config = dict(
    arch='vit',
    model='sound classifier',
    dataset='acted Russian speech (Dusha)',
    train_examples=26041,
    gain_aug_db=6,
    time_shift_ms=50,
    n_mels=64,
    hop_length=320,
    input='log_mel',
    spec_augment=True,
    win_length=512,
    targets=['emotion'],
    num_classes=4,
    norm='layernorm',
    norm_position='pre',
    hidden_act='gelu',
    mlp_ratio=4,
    head_dim=32,
    fused_qkv=True,
    bias='all',
    qk_norm=False,
    layer_scale_init=0.1,
    parallel_block=False,
    inner_norm=False,
    patch_size=[64, 4],
    layers=8,
    width=256,
    positions='learned',
    pooling='mean',
    register_tokens=8,
    label_smoothing=0.1,
    loss='cross_entropy',
    init='torch_default',
    residual_init='none',
    optimizer='adamw',
    learning_rate=0.00096,
    beta1=0.9,
    beta2=0.999,
    eps=1e-06,
    max_steps=13800,
    batch_size=256,
    epochs=135.7,
    lr_schedule='wsd',
    decay_fraction=0.4,
    final_lr_fraction=0,
    warmup_steps=1380,
    weight_decay=0.2,
)
Rows from block 3 of a small sound classifier, named by matrix and row number. Rows with one number belong to one neuron. Each number is 500 + 40 x the weight over its row's rms, rounded and kept within 0 to 999. All counts start at 0. Numbers have three digits each.
Before each neuron's rows are labels from the 100 clips, of 14848, where the neuron reaches its highest value: "responds to" is what is common among them. Only what is clearly more common there than usual is listed. The data: acted Russian speech (Dusha). In brackets: how many of the 100.
# fc1: MLP up (model.blocks.3.mlp.fc1.weight, 1024x256), inputs 0-51
# fc2: MLP down (model.blocks.3.mlp.fc2.weight, 256x1024, transposed), outputs 0-51

responds to: emotion: angry (42)
fc1.555:393517509533470505508493537537566530611492502518495487485520506451494460508479557518474439466479448444485515452345535465492465461485534518469521480476441503
fc2.555:512501486563510464534509526475498520500523522459504470481462540503537554523500473529538573437532500450500544479491530526480543509540490509449476445522425539

responds to: emotion: angry (39)
fc1.576:482524479519489554496469460482473484507479450486469431470542499515500458535526519508568472547473478433579520561480527526530592547506537421481503500459499567
fc2.576:474455526437510520498511444516537542469495551533516486486479466515451448423538452496455465517511508533477488474553549529564422515558524535460481455539450496

responds to: emotion: angry (44)
fc1.194:507566497504370482520504468533471500501468478487476495511484537490524480496537457513487501459499452481522534573456553452565534415585500463499460513521518511
fc2.194:563464469404514492484462525498485461443533516494486503437559536515526550535510518508485574520506548540481511485535464487470445456506459420511566488486499465

responds to: emotion: positive (48)
fc1.546:541521577528446468505531567543518483521507611474461502566489470554505529531524467499479501512483445449479540513483422574490538511491549503559446530514524515
fc2.546:517504505490518507483501523473522548481505506524543467504470464494537490508479480523512513556491483537544524553517509431531475548529473477441549462453473512

responds to: emotion: sad (68)
fc1.227:483512478529501556492548464453439455476473518464525515447479444589443510498446478493568536449455456551476452523466549501476428461459565508546513504462548498
fc2.227:514451536427521481496490589480482599471459442538479463474497545487424507452473495464520474470527486487465416473450502471550527461469530478506486476525507400

responds to: emotion: angry (45)
fc1.647:479558542505470489455454525462536485531482524557486474486521438505466520505515518513511435473471508497558471552425513465518539599500483555459490574457531547
fc2.647:538522479521528475533512458424518457489508464498525514427548476567496539418543515514522543518512492539439497511542557509527503402487502479428543467457515493

responds to: emotion: sad (56)
fc1.101:496532541530487469508515524505462432533423568560511568458453507549468462516519440550492498465501529482530483545451551503524456491501533463510542481611499565
fc2.101:522510496495475484531405501410514512522512544506494414472521449542494543540502555528459462509488492502472451469469555540471570537447526544451570548521529507

responds to: emotion: neutral (63)
fc1.295:479454468503464421495476500548516477458444524592467438521504546447492427505484496475515476610484505476510457566528575487537452512474509460511551481560478501
fc2.295:510409515481510459467526531547573511504544533462478481611581490488547517449520478505539569509493461436508550538543420478483559441511463510495488538477458480

responds to: emotion: sad (60)
fc1.471:470527514480510552497435491521433542451437502472500508520441433534504576488430485491526490503495433527492480474461529513485525496494550496527493537471576516
fc2.471:553494479529455488541488485503562504500508432528440504540514493462522502478489534511531517484510473491468410501505458496489497497423469464475583452444521543

responds to: emotion: angry (41)
fc1.500:484544507504386501530452498474475467482492505591442484537506492472527525511518439429461466423421495470515511534474427516507483510498549506547462536512530530
fc2.500:485515515543499455490557565481499513488517402543464490474499574472547458474539456519569521506494476553504525551515435465505496433458415520539422521483494541

responds to: emotion: angry (49)
fc1.490:469523527499456419532438495506448517487489488554510469566533451474542473485534503509528481431492424485503497479470468533444537455522521533542561449473509525
fc2.490:476481489456492516518509396543408480441560464552425513480459555487590465487526495464560550494478591492477524516545478555484589487461544489512562494596413503

responds to: emotion: positive (55)
fc1.42:509518505451440446519448564561498529475560564529554531550514460455498463517429449413473449499432490457554557494468457517568535528478416479514567519491480528
fc2.42:536496489524491517509515472539490467515495465472569514576494494535524500460453462517433482491484467475534498549563451533618511480541425596550480496448518461

responds to: emotion: neutral (73)
fc1.606:528523526498499473556443494505561517553470455512491441497499507426515480513484445511546459531511506416473440514463611490561474506496433563493514528485480543
fc2.606:463457504468588516509524574479533477489532523511588445506449445552510457469495436478523448493489532464469471457483504573467497584472463493494579539475537499

responds to: emotion: angry (49)
fc1.63:559536581497486502517521473492571531551501461515529549474502495486468509547463474536513454424400532473474535493489517500516480484569510577559432541471574528
fc2.63:494451497415508547543451481521495530474532438479449557525519494510496512524469513458548556614544471479485457465537441480512463513427498513458463464531469482

responds to: emotion: angry (39)
fc1.587:522484508547492442569548585452492465514511530456442583540503482495485458526520425470480451523462513481492518498506463521552504554508473531559431476500513533
fc2.587:533483490473511533513576401491491455543518437456518473466505535449560486460455539530530525529505488455472548505529548416531477490534442468394501390489460493

responds to: emotion: angry (39)
fc1.672:551502541493410526532539518513483518443468404504454519495549525505465504504545487493432505398524420563463535567456573489567495436525499504536537503602519452
fc2.672:513498469457473467470504473458467438458505542495479533448454483512558506525535562568477583479486506490464551467540532535507448435522524434534510501522453463

responds to: emotion: angry (48)
fc1.419:515562510511505485525461539396517484531479499510481493430472500508415502477505492478521452517484493486489461515480456497553517536462445415486507536530541520
fc2.419:467492483587450479534494463431518450563511506465455445535580482513526507548499515516473452492517468510462513493559506467480475433519542570527514510499486474

responds to: emotion: neutral (64)
fc1.701:520433485493497489481531533476565497467499444488482473521496452413432499529492516514528528507488401524469441484523585539507502527380570514527515512509506474
fc2.701:528479522478515507535472533423486493492499560541462538500542514466500551499483519520539508518509513503509522460483489552511532545431531428483586491585531494

responds to: emotion: angry (52)
fc1.204:545529558507479414568523534384465539540442439501464451543511531492500497552544459548473486453440512509532502478473516538497549468479472519501484548432529492
fc2.204:445502474546478587509535454513449495489511548487496515508435465560502510518457553423444527493482530450535454432473507439459504555477562486526546479480570488

responds to: emotion: sad (59)
fc1.149:547489484475473528626471515544504531487419449501448506531512396532481534528501452459553488475506404506503426541492569529554491463480534517529436520489510465
fc2.149:536463505414520507518473466596489484487502543555475473537463529478436489516483545419520466552517525475497447530508468466518527479450390449482550472519519460

responds to: emotion: angry (48)
fc1.431:410490498556530417517566554513548497572445472533483550440437536401471449462438494461514432528472416425448448488477484572550509510523556529482516572504532518
fc2.431:572469478479604465496514465526432514509535553520471520459507536540411509494476477495524506552486553489469367515534533503469531396405505551534514542574604519

responds to: emotion: positive (48)
fc1.81:448498532556493414433494577466466431538500447514604471426494532477515509552539556464496532442422479478466577508478455514513543470473492514563453556468495431
fc2.81:516572493426491526437592480539467588457499500463527487488429467540525479494488542566555493517519452585513487487519476454468501516519480573398430510524489486

responds to: emotion: positive (63)
fc1.493:424437481459504458469507563560505469448495460546489468441519541498525532497476502527487534548488456496536457483459458471461532500468538493492513511518492453
fc2.493:504494515533517482472532575495488514493494499494536504426518563582540495461519535559553539456513527465460471513536468525489470500578511546599387465478473450

responds to: emotion: neutral (65)
fc1.482:516507508451498516538527542441507511468513532504498485482537459525517499518501542544510482484471531451499533483511519466583501518563449467534486505545550463
fc2.482:478503517452469486516560452515501520419494523462515492453520479494524500468541547537519612498532479481472545537536542426467463455513559483447528384588491452

responds to: emotion: positive (53)
fc1.436:558467493517483448492488529477491514546525481568461445542538429508429591524504567478504453487555529444541416526496499469476504480454514482567511486472469555
fc2.436:556475512589499484500521493463499466561518483548520498508471554485450587493461559485474483501499469483507494511554436523450534516492467494462486480477504445

responds to: emotion: neutral (73)
fc1.182:539503569455486529559468468445474492531526571518521487471484434458464512460509493551554443526538495460498525579456540457571531570540470486534550526514526565
fc2.182:465521517449511518483463481501521501555512480543516425480522482545535456454485461518485488525493493484469432454488491476452469602502557511430584522482517513

responds to: emotion: sad (67)
fc1.29:458529463466472509495473565546474557452521525479487500467436471434522500494464491514461486502461434508543484547470618472573532506569546472521551501527538510
fc2.29:507473513532463457481477490445509464492520506434509489498536508464505527569474523511459521487494479434496482498514486558457570543511498478453433565476532501

responds to: emotion: neutral (65)
fc1.376:497517598572490566548470551471515495527478444526599505495493475478442451519483452504465449496499507510484473469509631508549520471486430517624511504519533564
fc2.376:471578484504472529463446419463502503541499552519436478455462492505547516506466508501478528479484538533467525465503458485363496518425568504524548555555491475

responds to: emotion: angry (54)
fc1.585:519468493567487438507520500494479436478495498501477546493437491509516459542530506515510533515459503528473519534475490508506498526475520509527481528538446479
fc2.585:491513529523544526493475483403482527501470378500525430519577459546541568485507501542560514537513521518479468444482497473484497532488444440464500478445504514

responds to: emotion: sad (55)
fc1.154:510512475524488488509545557487465481461431551563473549496509469562394476503556506539498513444542507526539524487458556505489535512431482476505529534506452521
fc2.154:432516515518467503458476491497550514530460419536567451547462469491423504520457489495506447505510495489481496533487476505452519504449489502533444570444513457

responds to: emotion: neutral (61)
fc1.476:506528506433462505525540500545538515540501528554546419482458480459392539511471526477555387478487485399508463503465514482533553479497487471489469540545520506
fc2.476:512459533549478465510497457437445546539482402493505488523498518493610517471496504538535534516535458453511491534496472543528584502484491459450465409422395531

responds to: emotion: angry (46)
fc1.548:477510530584491461496507558509623452550487521516486506468427470432469532444531536547568457497471498388475495550445434478511500557507537505437493512483491566
fc2.548:586510481569577499568480471507450480520513430527487541508566567556495554516504496521486504462499543500519523494507506460545508360501506504563488531514460448

responds to: emotion: neutral (62)
fc1.605:562500479445476515555388530506457414568505502585548468470476508448444521528553512488569429472506446418504595528458565534544512514467466471509585516506519487
fc2.605:489527512574528531481564489486530510532486465527520527484402505518588487479538487472593435502501515506499522462491500574438518484420510493463482515453451499

responds to: emotion: angry (45)
fc1.525:464527500579378463478566530451501478531439465559519520468449488555454437494478491469439455408433478520527491479463456532503561606490492530508491538462567524
fc2.525:524563482466483528475535502607508565513497460567539528511521511523536540499548489509584501493530470492565444472535419458510495477563507546525476511521525497

responds to: emotion: angry (43); emotion: positive (40)
fc1.8:510564523529406409505483484496511505587474510590538535553526495500531489565450470542468499468461453520510561504501485513484514480499395522498520447545524559
fc2.8:541507533453510497529471498571505537492475438491442478521516556511524547581492479517530480514498507469503470477505492504456539454476470488455480469547477468

responds to: emotion: angry (40)
fc1.595:522495517450482533531551531519383483513572489513497489482499504491517464487513471516503400532465481499454500536512506481544493503521512584521469463501538434
fc2.595:499475506512477509428484564546518459528535531545450526507480568436503492480448508439520548539497523518494480514521521549417523484384456471411503470561428494

responds to: emotion: positive (41)
fc1.603:427535510467381510538495492520497463449506503537471490521436483433499458470514440434457515470409501480521586562514482487541532551431470509558421483474524483
fc2.603:468523514536536522532484583452533544574488422548508516524508489473504512526532469449549433502516469470514481467454498519557484512494462508547534418472491455

responds to: emotion: positive (61)
fc1.33:509559590494468459557583526549447507553448487484496556462421472531444498506532524539499514482482491530507574505504415516520503459505495525532534560578527421
fc2.33:495503492557472520518458526482580465576529517536508537492518487391485542517472518506453538463531497481500518471528509509466470525527525544548464537491490565

responds to: emotion: angry (41)
fc1.446:499565496514450529524465543587457477527486502459498545572532492479455532476417398471441443436476452527522420462440538522495460502512501508523521518530540539
fc2.446:469442522498457488514486499571553468484508486417490507508517486523541539487464532434457500473484529433457487534554412559489534498510481571560470474479521539

responds to: emotion: angry (40)
fc1.466:527518531431413477537443488541397562490457457531528543520474478457562464568490471459531409533459489517501534521445537578489519482483513510554474493486502496
fc2.466:532437512514544472479531461474415421459526528534500487527500592499540490484519530477529556527507487512493558556557483523496503459462459522585455469485442459

responds to: emotion: neutral (69)
fc1.125:488525521434539473485428520433532534524521427535546502498508495445495511554533463453406429522486499528500470515451540580580543565486445475573483539550514454
fc2.125:535478505408676542457551437530484569473475524531508525449492468566459516454490426521513464485509591518516484509512498446480489493476494468490483448470479454

responds to: emotion: angry (39)
fc1.150:491524460503461462521479474562476497495470522527470548512495449489495507458501555549461441523443380497492531506443496462512517561486518471528514553530508473
fc2.150:478385491457471445473542485431538495498502508470497499537573415460519509471537519544553579480496457443467567578570512508570493526553488538540445457487483506

responds to: emotion: angry (49)
fc1.406:545533583495467467502525513492462554510486525449510519590534515502519509492463447522534486444471507444568569502456476412508491502559496549567447500439499537
fc2.406:458439501481476517394555448497580435444514571537467452552475479473505485459496604463553559533515533497488548543540423488469541599449522488582492502489462523

responds to: emotion: neutral (60)
fc1.572:513516522528494493554493517496530453537464504541550527528441451469440489435435465438511434516479521485506440536492493472549436490518506512567503533501545530
fc2.572:480499490460475546502570526475456521524544491497509467500488489480556516442454483517467525491511471459508561471504517433502502545570522533514466513494525424

responds to: emotion: sad (55)
fc1.240:537473440528461476497456528569545464537505460574485547533433480543505437543465461420507492513484443507518509526516536485488575429464457488553547542495466503
fc2.240:518477494476471481572483499450449511519521463476478466484431519464438516494455458422437502485494491496476481465471567468520461461435425497457577483418533517

responds to: emotion: positive (65)
fc1.592:456523490557435492501518525498421561498480548488510517557534523553503585549478539457470460513466486521631502472459488498470537515516512523503424575466504526
fc2.592:435542459522512514495455564484545580483480543566460435493496524454549492547514494466549516495509474484508505524489569481463557458487494466443516543559436530

responds to: emotion: neutral (63)
fc1.484:548505509470515520505536480487478448523531469469488429538490483526462494508501484573526475496474470420450483523519538509601492443443412522530496544576518525
fc2.484:525504491510482550494462492553432495478525475522439434505503518571521445551502461437512506507493495489525453468515568505511507538461552462513507450511431503

responds to: emotion: positive (50)
fc1.65:494536497534485441493502553477541530551489509580499562500471475506486506494485504407511401519453542428510490515473444467493475549474513482489479525484526559
fc2.65:539435518463473436483489492500519509544552549446576537542494509423535549489511548486458499465512522462484535413532473522469453512520453556469458463436465433

responds to: emotion: neutral (63)
fc1.738:485498475482524476519498484486453548511526446519526434526539454487555512537561543514568505512512473496519490562529564510605554449513461549486477502461493576
fc2.738:455487511504587517505525513518517509468441543544548499531483459540517496496407455487543451495481547521561465471507459538420412508497514488471531494514497497

responds to: emotion: angry (47)
fc1.89:551523539600483454541490547532482530528503456623431504502489501576481512492500498452496466508523453488591587562449425513508605489502487474505422536473473532
fc2.89:560434501455529486483497559499521472472474492481531523476576516469433496470505476554450498470512476477461535513469558498577478542474493496493496522584451457

responds to: emotion: positive (43)
fc1.679:423597512491443422548459577496482469596485504543518446544466491465473451554470421484423462434463553521516526474407506541513572564462373520514495478560502543
fc2.679:521515488446438517527489559510560513466526486426441459505584491503493516577548484535483452517515470493451487471536580488517518446508520511485484493541526500

responds to: emotion: sad (55)
fc1.693:470543538481495533494547534517429501433458509543536536474472452511509491485505515489563461446439531528585554582471526485498457522528557502546485545471520498
fc2.693:487440540492522507483501476538486448473451460506523495527476517488440465446479537488486512497494425428507503538441532491508580487521505493444471519523476462

responds to: emotion: angry (47)
fc1.468:524513551490489497517437566541531511529469514551440507471506470462495495481514484513573366431490469464496507564428474496577522565574478491512488559606545523
fc2.468:424537504456510523507518502542477653515469451494530464500510449495532524489548516495537482476489529460465484485492465484449559426477470549504456538515532467

responds to: emotion: neutral (60)
fc1.582:497537472458473445514472473528493484569421550582536494544423502481466480461517512537557432501497510472515493503434534481565525501527487495524522460523538549
fc2.582:480515498480467523507502528418526549547532480518534476499481489564506520524431473498543342510462513459496417416477480543461517520456509471526536576387492504

responds to: emotion: angry (43)
fc1.82:509510468491518484566440551551467533546442498542493475443526535485537475513508494441507462500499510484480570507403496559502460478532520476520508530473488484
fc2.82:494442506399559454455487530548475456401505524444518553495573467513493523472483505525537606495513509565465493521523512432498503452435494453571511531563562458

responds to: emotion: sad (56)
fc1.756:487503486526499504491493523484393560483504478511496542441553537565460484468499426463442471463479453528542521551475494565496542508536520503549518525522459462
fc2.756:505504475501555455534438533469518469498501509511537480480485551498466532538495483491546463537484469464477451517496539501498519542528456491418555417467520437

responds to: emotion: angry (41)
fc1.586:511502473495451503507493555447486551459591571525442539554586464490456534468572510463546524548489470465608576499509533462499464560433602516511524493483489507
fc2.586:531528510509561479494549493527451503493521504535468493450501568528485466482498418500508543474497563459542491529483591492535540489595414509474458507481475511

responds to: emotion: neutral (69)
fc1.552:581527525469496494477483452455514488480459469488446470572443556422458424495563498546523500533484521495499567548441498446530535527577473515529559500573480531
fc2.552:477471520471472504546496519513438569492504515491460553518458465506541468505468524545513536498502488486492478548490541534487533464539498476541462433435472458

responds to: emotion: angry (43)
fc1.276:564586570527445516513516506500431495509518504568559552480522497534520496473601449492456496411501525491523589556468539504536537552517424547549425567551455511
fc2.276:545554490523498466519465561486504538531474465497494433456530522467452545513474385518478463452474485520495520558493513437512457449478468522526466574492477477

responds to: emotion: positive (51)
fc1.682:503581441440430534520507570521529499474527486479522440489513492490479482543486433487458439523475451526551505491463470497587596526460404448522505587526536557
fc2.682:561460466462471549508488406544455501450483458541532535510483536545556503509540483491482550533482560551486500524551539454555424429525501538544484501475474550

responds to: emotion: positive (48)
fc1.94:547446550492417499501463480477493514542477448621461468572529485529484441524516485494465460466549538437560532532489512538549520490516476548585496448514430524
fc2.94:460482482519460519508475516439489485553478488546561567508500480441515520552561508430531428490520525475547539611535469492578511494585493516543482565520495454

responds to: emotion: positive (54)
fc1.565:489515504460416501480530466544410483486496500485492514545477506516506533509491490431490529434447417519491564493530527505434466529530529515587463484520515450
fc2.565:541523487475547492480458469441537503524493443531528519443526533441466490501542529599536433536520547504514472503464534454581540493523454466432530486479488513

responds to: emotion: neutral (68)
fc1.12:516536514532457516557487494506497484497560540557465512501534478449432430536521456542512462498507445445464581514536516531548523542513417464581507526589537533
fc2.12:531547518474502454493464530512470466486549488587499516449538492532581497520510446489519554484485615521529557512465485508474548473427493445461517550475449463

responds to: emotion: neutral (63)
fc1.698:504497566457480498563512470465559540513461533472492447498514490455519504527511493535539466495478499444504449519450580443575495510459457573518570501456493537
fc2.698:491486492488544498547478562505514444500507531574593470533435422570540455521480474544497479484501517534498433488512537568482499522514523512479581504512449535

responds to: emotion: angry (49)
fc1.573:553507483529518432547487579578518525547446484542474521523472511459452463481497528453504493511483444460517491542486454596562517447538437460511478514499526530
fc2.573:520493488396533471487527487499454505469541483477561486498546501531556485529490530469504528521496519532475521494581524435496547385532439533587516441556561456

responds to: emotion: sad (58)
fc1.144:472569509512447445460457515465483526476563489541528548414505475482558506514428473545463495503419499545505545551470534473546544575528493474521588528514546547
fc2.144:480519483412460520443460474543417451496495454521592534452434518563523511552510571494455488509492534474508427454491452521504543548540522457489487556564479521

responds to: emotion: sad (59)
fc1.66:485520596468511471510543500467482553512507539493540581453477440508520520542499531507464463454472469491500470469445549528492441529556533557505465420515520477
fc2.66:520510488539456491528481516494445518527444433539484458480502508452517457613427443557483482521493510491513505511501514500513538538455443561565450603545489425

responds to: emotion: angry (46)
fc1.92:516550536535404386549523514523553479537491414574530521518549539432469473552504470514483479485483464380526531526463496451476602521529462515490557470550531488
fc2.92:503544476423488516453488471511635434519495569417482498553554420491440483513510497552460557500500494504533562515483495554546420445453516415464461543466464523

responds to: emotion: angry (41)
fc1.428:528564496547469431548468563508442437526498512496542504551531514528482438513539407473467428417467488508533549490462511579485471476484460517544473509490541525
fc2.428:452522531512449469438487486496479495506502416480532508491548561468520473560562524515472517478483531505462542524436513473436514564469485519442504530583428492

responds to: emotion: neutral (61)
fc1.652:536423506525503488549450478540477450559505421515503479458522465481460485540446499461553471516536451434481515559465483496479475459470503541529510483491494498
fc2.652:396508483457429519512442472484497546544489456501515484529484475431517489548526567442589465516479510488484500471492458527464532474437547478458522515474470407

responds to: emotion: sad (60)
fc1.126:474484467504508449495500507530556492426515480512576496482527437484483458500542404447457499475458487520457465494510500486519470552462440524545482473474537477
fc2.126:548507526501512489521490493444484522517452483475463547504438478505478528498527564605451476523546441461476507507522460476475547543523488527456536522496505521

responds to: emotion: neutral (68)
fc1.454:508567536482509546490517489503493529508436476518569474512477477463494437516514519566530443544463485497529544497519579484604505527487456446538519485548506550
fc2.454:544490478491483502448514403497543473471504515531460516454424507548511500465506528417524522491527515482492549557514467525412447493498574504580460446502448506

responds to: emotion: positive (42)
fc1.293:490515509525419485451552577572401489535476504477559552527515478530466501510514469497469503448522458506514568521476507509465503516539547501540453483520480513
fc2.293:531498498471516513489424541491450520512467451535547552484460511393490554498542503567532421536509501517471507453453456401513457537491508493555551501541538520

responds to: emotion: positive (56)
fc1.430:535469536521486407489513536492512464507467552470452478492529446483419573515591447528506516450406513480480500513462496498554447511539484521564494481565499533
fc2.430:474430481524484571430435584432483510523501493591423403507583488506519522548528500472526509519488522516513492514537516578478561554454513519483510462529432553

responds to: emotion: neutral (60)
fc1.220:550487468477485463542521491484501473561503559537487604491503440485406469527418520566459409535482520435504497520503490488504522562509460551546481573476545513
fc2.220:502535507576643491441542529435486558515420501535546600477467558516462491469538539582536515484482525533535484611493501467482522532469479472513464499473473479