From a checkpoint of a small sound classifier.
Model: 6.4M parameters, log mel input, arch vit, norm layernorm, activation gelu, patch size [64, 4], layers 8, width 256.
Data: 26041 training examples, 135.7 epochs.
Rows from block 3 of a small sound classifier, named by matrix and row number. Rows with one number belong to one neuron. Each number is 500 + 40 x the weight over its row's rms, rounded and kept within 0 to 999. All counts start at 0. Numbers have three digits each.
After each neuron's rows are labels from the 100 clips, of 14848, where the neuron reaches its highest value: "top examples" is what is common among them. Only what is clearly more common there than usual is listed. The data: acted Russian speech (Dusha).
# fc1: MLP up (model.blocks.3.mlp.fc1.weight, 1024x256), inputs 0-51
# fc2: MLP down (model.blocks.3.mlp.fc2.weight, 256x1024, transposed), outputs 0-51

fc1.746:442569571482500496442478513527518532474480510454533561477465503463510509458495498507460462515491426478448492499406441540489531497517484499493508471513579493
fc2.746:572530481509523541466485480552491475570475502560473493509502516485574424503450536556500503490506488517505474514484456551522520507486525473482430606541451447
top examples: emotion: positive

fc1.663:501569568461471563467573483511493506471479559519423475451487423531400560549564485509491508488521530515512431502514515510506541518457500541502470554547580553
fc2.663:496510469524553449485479553446551545521518464358513475480516588457555484532500544522523545514489433533435532494526447486470464439542514537465487466476498385
top examples: emotion: angry

fc1.709:439551511432481442571442504531470504557464541507513518493478427464475470518463543547513441492520509445503433427449476586538506470500515548545592536532572512
fc2.709:463463469496459528496519446507453571470514490502460436527413474455561544558506492483533552454534523520529515474525493503476549459536529539503474521479488470
top examples: emotion: positive

fc1.311:504473552487497462460495528492514484491440494604498515486538498486401454460526522506499527546501532498502485574480530473498549527434415517532591539540467434
fc2.311:499442502481447501534514542543534489528512525468450528579589489485457442455524468508531466508495472484500513516556464558502480494493580504555427521454472510
top examples: emotion: positive

fc1.662:423516475485432413592507538494513516488497461556490500488493508471497475500413474462510453530453498463529454515479460527486541545473508486564526555488474517
fc2.662:516514494532372491534524498514514483522518452511500540499503544475600456532525475474499513483488468561524523577527560464555479440567425534533453514448502532
top examples: emotion: positive

fc1.328:539455526560495510510524518482488529474540493505440470550517447499477462530510518501494414452458439480548588520462513492516495513470486495594537508466508460
fc2.328:488453513504555489538454482555522497522488520523453446572533535454501458456496485445467456476508449457520531493457542456511554535533476500435581520481490548
top examples: emotion: neutral

fc1.116:460446474546454459551528477492478473506513499542479565476411532441531422528480548432486515465440459445524541495483461502627499551509503513535512491535534487
fc2.116:539517530496467497555536568478422514473528431473473509453520497570450540516496448408532473490494472472518569545459532522512487505553484489522412512406482496
top examples: emotion: angry

fc1.694:553495531553432513457471530436502492476498524515451443540525507533521464579551464491444476430462488498541558520473522441453477559526528507508541505475495575
fc2.694:534470472511534538459524522576593468473509596495604557527523510527474445405470469515462537479513550513511549513514468461504479514511497468526532545532508423
top examples: emotion: angry

fc1.522:469528515521488488468423539518446477596471522474419482529536518567541544490521462499472507435419458540495541553443515594484535445461564511495404512450502500
fc2.522:515494501473490529439535436429470538409538515493514488439547467528474557445548549514584516548488475576483546529531488410476458468526547491527501480503553495
top examples: emotion: angry; emotion: positive

fc1.398:545485517508467496602415484484506509561540522651493541494569408479445447544448423410458450403467531451583475511441504440550478543512444470548508513550616492
fc2.398:482480507464502531500482466554551491505525583527476473546540462462489517472457604486518399492513539435528522539445468484515549577426517414456549553456449508
top examples: emotion: angry

fc1.759:507524539582491388522497575564566424508424474510520508536440537433481481448461500504490525462428432446514569503469450548465551539522491440507503479514492429
fc2.759:535527508497551537485518432410526544524434491534489543476516440459520500457467559556562507516505547527485432529494557450483514466461452521403557432435578479
top examples: emotion: angry

fc1.407:544475496473484506470466532504490509558552498508452529503462510526456503534443513500512547502536505410518491485498466499456545475446419532555480423573513528
fc2.407:432521518497439552536539487538422461480530506470463518486493473547478538485488431478463500480511457524500458510486512475428520501496534528492563524479576476
top examples: emotion: positive

fc1.380:449459523529482489493524515471493520449514496515509516577499495533511482514543491544456486556484463464515550474523396523478519532494496518515537525507516507
fc2.380:565462530482470501495535496531537510540479474567537539515504468443479480439516431474484465514509513522510482555512461525541518498562532540474417477496388428
top examples: emotion: positive

fc1.114:553453529418403467466554502552463543478562472487494565514489503523482504555513514497454498493527513453591475506526480477477506502497482565487477469510501557
fc2.114:462517504378526530493430474507479553516455515539523408494515458593437488505425521536536424519503503475466466485483520527490527498483466486463548516506496561
top examples: emotion: angry

fc1.674:483584485530408489478503521477521509605382565512482618517515539539494498566494455491492457507492474504607538522444516502534520485583464485478400493478463501
fc2.674:469485512486510549456515417576519549473509506553407400504439546513547479551546481502570509520506551450513464490513485555507561509495477429454475528589468550
top examples: emotion: angry

fc1.31:531434483523421416511458553524510415532524500503497576512535503527521458561526513470447498532487476509470505525521511518536556499460468448506469513522455486
fc2.31:495506499502517533504504499462561566521501461482414509516535482493536457479529503523586538496493491485474543486451456487562471457432401445487482533481505506
top examples: emotion: angry

fc1.617:530453461524393469584538472486514432483477537485436496484461492486480411541517474515476529485469482481443489572488463449519493499532494566585538512576530473
fc2.617:521555548576510521537555588433400523518496429519515464433498546510483529486501469459508451482515415516497511458469514550513522505509468479489506506478508449
top examples: emotion: positive

fc1.333:494504487577447478532473570532479476529518575491505613527514461531515521525473505470473461489475484571565566512464461547528498475508475539560392552429508530
fc2.333:482455540534508497522464501428498449561525526458428479531537528493448540493486456451471461453496539454474389433517477623502484529455529514494544515536504472
top examples: emotion: positive

fc1.432:567522478567431502450526459529517503484531531489482566567534491526497448483504533508455470473455450528648596568489454485539521535494420474515446546511491511
fc2.432:471515547492519491519477440520415570541452463560535489563434454489544438458475473508582502468499489527526433479492489485559545457524476522550558504520558546
top examples: emotion: angry

fc1.156:505554552493441489495490532547478469496510521492567483525520515496495531495515474513455500479472513509505635486439480518508543520537408505469473512557501493
fc2.156:529483503532442489565520456555535483538486517501507559526523528440518476505455498453447532460493481457530537536486482501508501497538434427565445526472525463
top examples: emotion: positive

fc1.334:446518532496468430489398518475479471573498494544473457551547450431485490498456497508560508476447473481495593537448416550486519501451494535571501509480506522
fc2.334:468518522466460516511536448539507488456521464405480487525507464490517514451517436489476515504471483519413526472534477495475431535485557489583479543510537468
top examples: emotion: angry

fc1.198:572527473533465496476497489503568540535484445523520503468466523478464507543538512539462474483453472519499507555502488489567493463543444543500446531552578521
fc2.198:485486512458556507574481547527503532446509460437513549509562457463518494467526496433552548529507484512505491532493487464514499549431493504544533531421522464
top examples: emotion: angry

fc1.340:518493471508388457577399551546509437522533522456479527550507477501542444551500485488460476483476414489457507446529466561500545489518474427549519528499584533
fc2.340:483477501505527498529519442525510551491491443476546472504544586531506404532482425457421450484476453534509535483511612462514559415557468497510459485446462499
top examples: emotion: positive; emotion: angry

fc1.538:513559461495442413497497509540446511497513551518537510488507493473478532530469488488470497520462492445537548533484508490499547563520487532505545502607583540
fc2.538:496509466492497528516486514520597528493461538509502523539468552500538484502487498505491453479501472483476356456558448501530437494522525530525470508569548528
top examples: emotion: positive

fc1.162:504543516497409475527502596551536547543486625525443513427439467509469488487513436481520423446539449521467529532504542493474497502527484516539547542544559482
fc2.162:555480553501565527482539494444480543476518482408460503427579468574454474460514492565446475486495508532457480486503568489546529435533549479406480456503482523
top examples: emotion: positive

fc1.754:515486510602438469559522579507505460626477495501505529558570506521471518521487462529421497463511490464538465486487545469486491517578448519492473488513456492
fc2.754:462546534544467473469534476592540506548468494512539425528568468478489495571496506533469400490506472468552473518452501517507539492504491526518425570517506495
top examples: emotion: positive

fc1.639:467478499573488447560423548446543431530521496476458500516553516463492502529468457426428483519464500534595500483443509541562513524523459466451510510457477449
fc2.639:482471482454466500473537424509449486464572532470537432438559515463552514482470537520550482529493538501475535527529466487470469523493539440469436510476504418
top examples: emotion: positive; emotion: angry

fc1.193:497528490463483445475407514579513485532550558524533435559530459485425522557415465408466448519476486402566496508472495495532489504522410466506522495468483553
fc2.193:545485519566431476478533478507522427500500472502550482552480520551545515488467475493405542475476496501544510500569552538502562518512436555450493527520476454
top examples: emotion: positive

fc1.56:429525512502447491565459544480549577519430483499527464552428483435482483493516479416486454423492435497509443466423487494499496556586478501522540497521532554
fc2.56:530448481488524490536521591471470493403487460457434514507534574494461511523520438483488559474487576521480544454484558520489494505444540523484485491518431456
top examples: emotion: positive

fc1.542:549511489525429504488524579475507531489500539477525548452469515550478564504486495435455467447450516559509471528481480497505427527514539535542437541460481499
fc2.542:445471532485526527464457499481531535529470490560497446543533497491535505495516499465517486532474509515504473497509452493437511486543529526465468433459486432
top examples: emotion: positive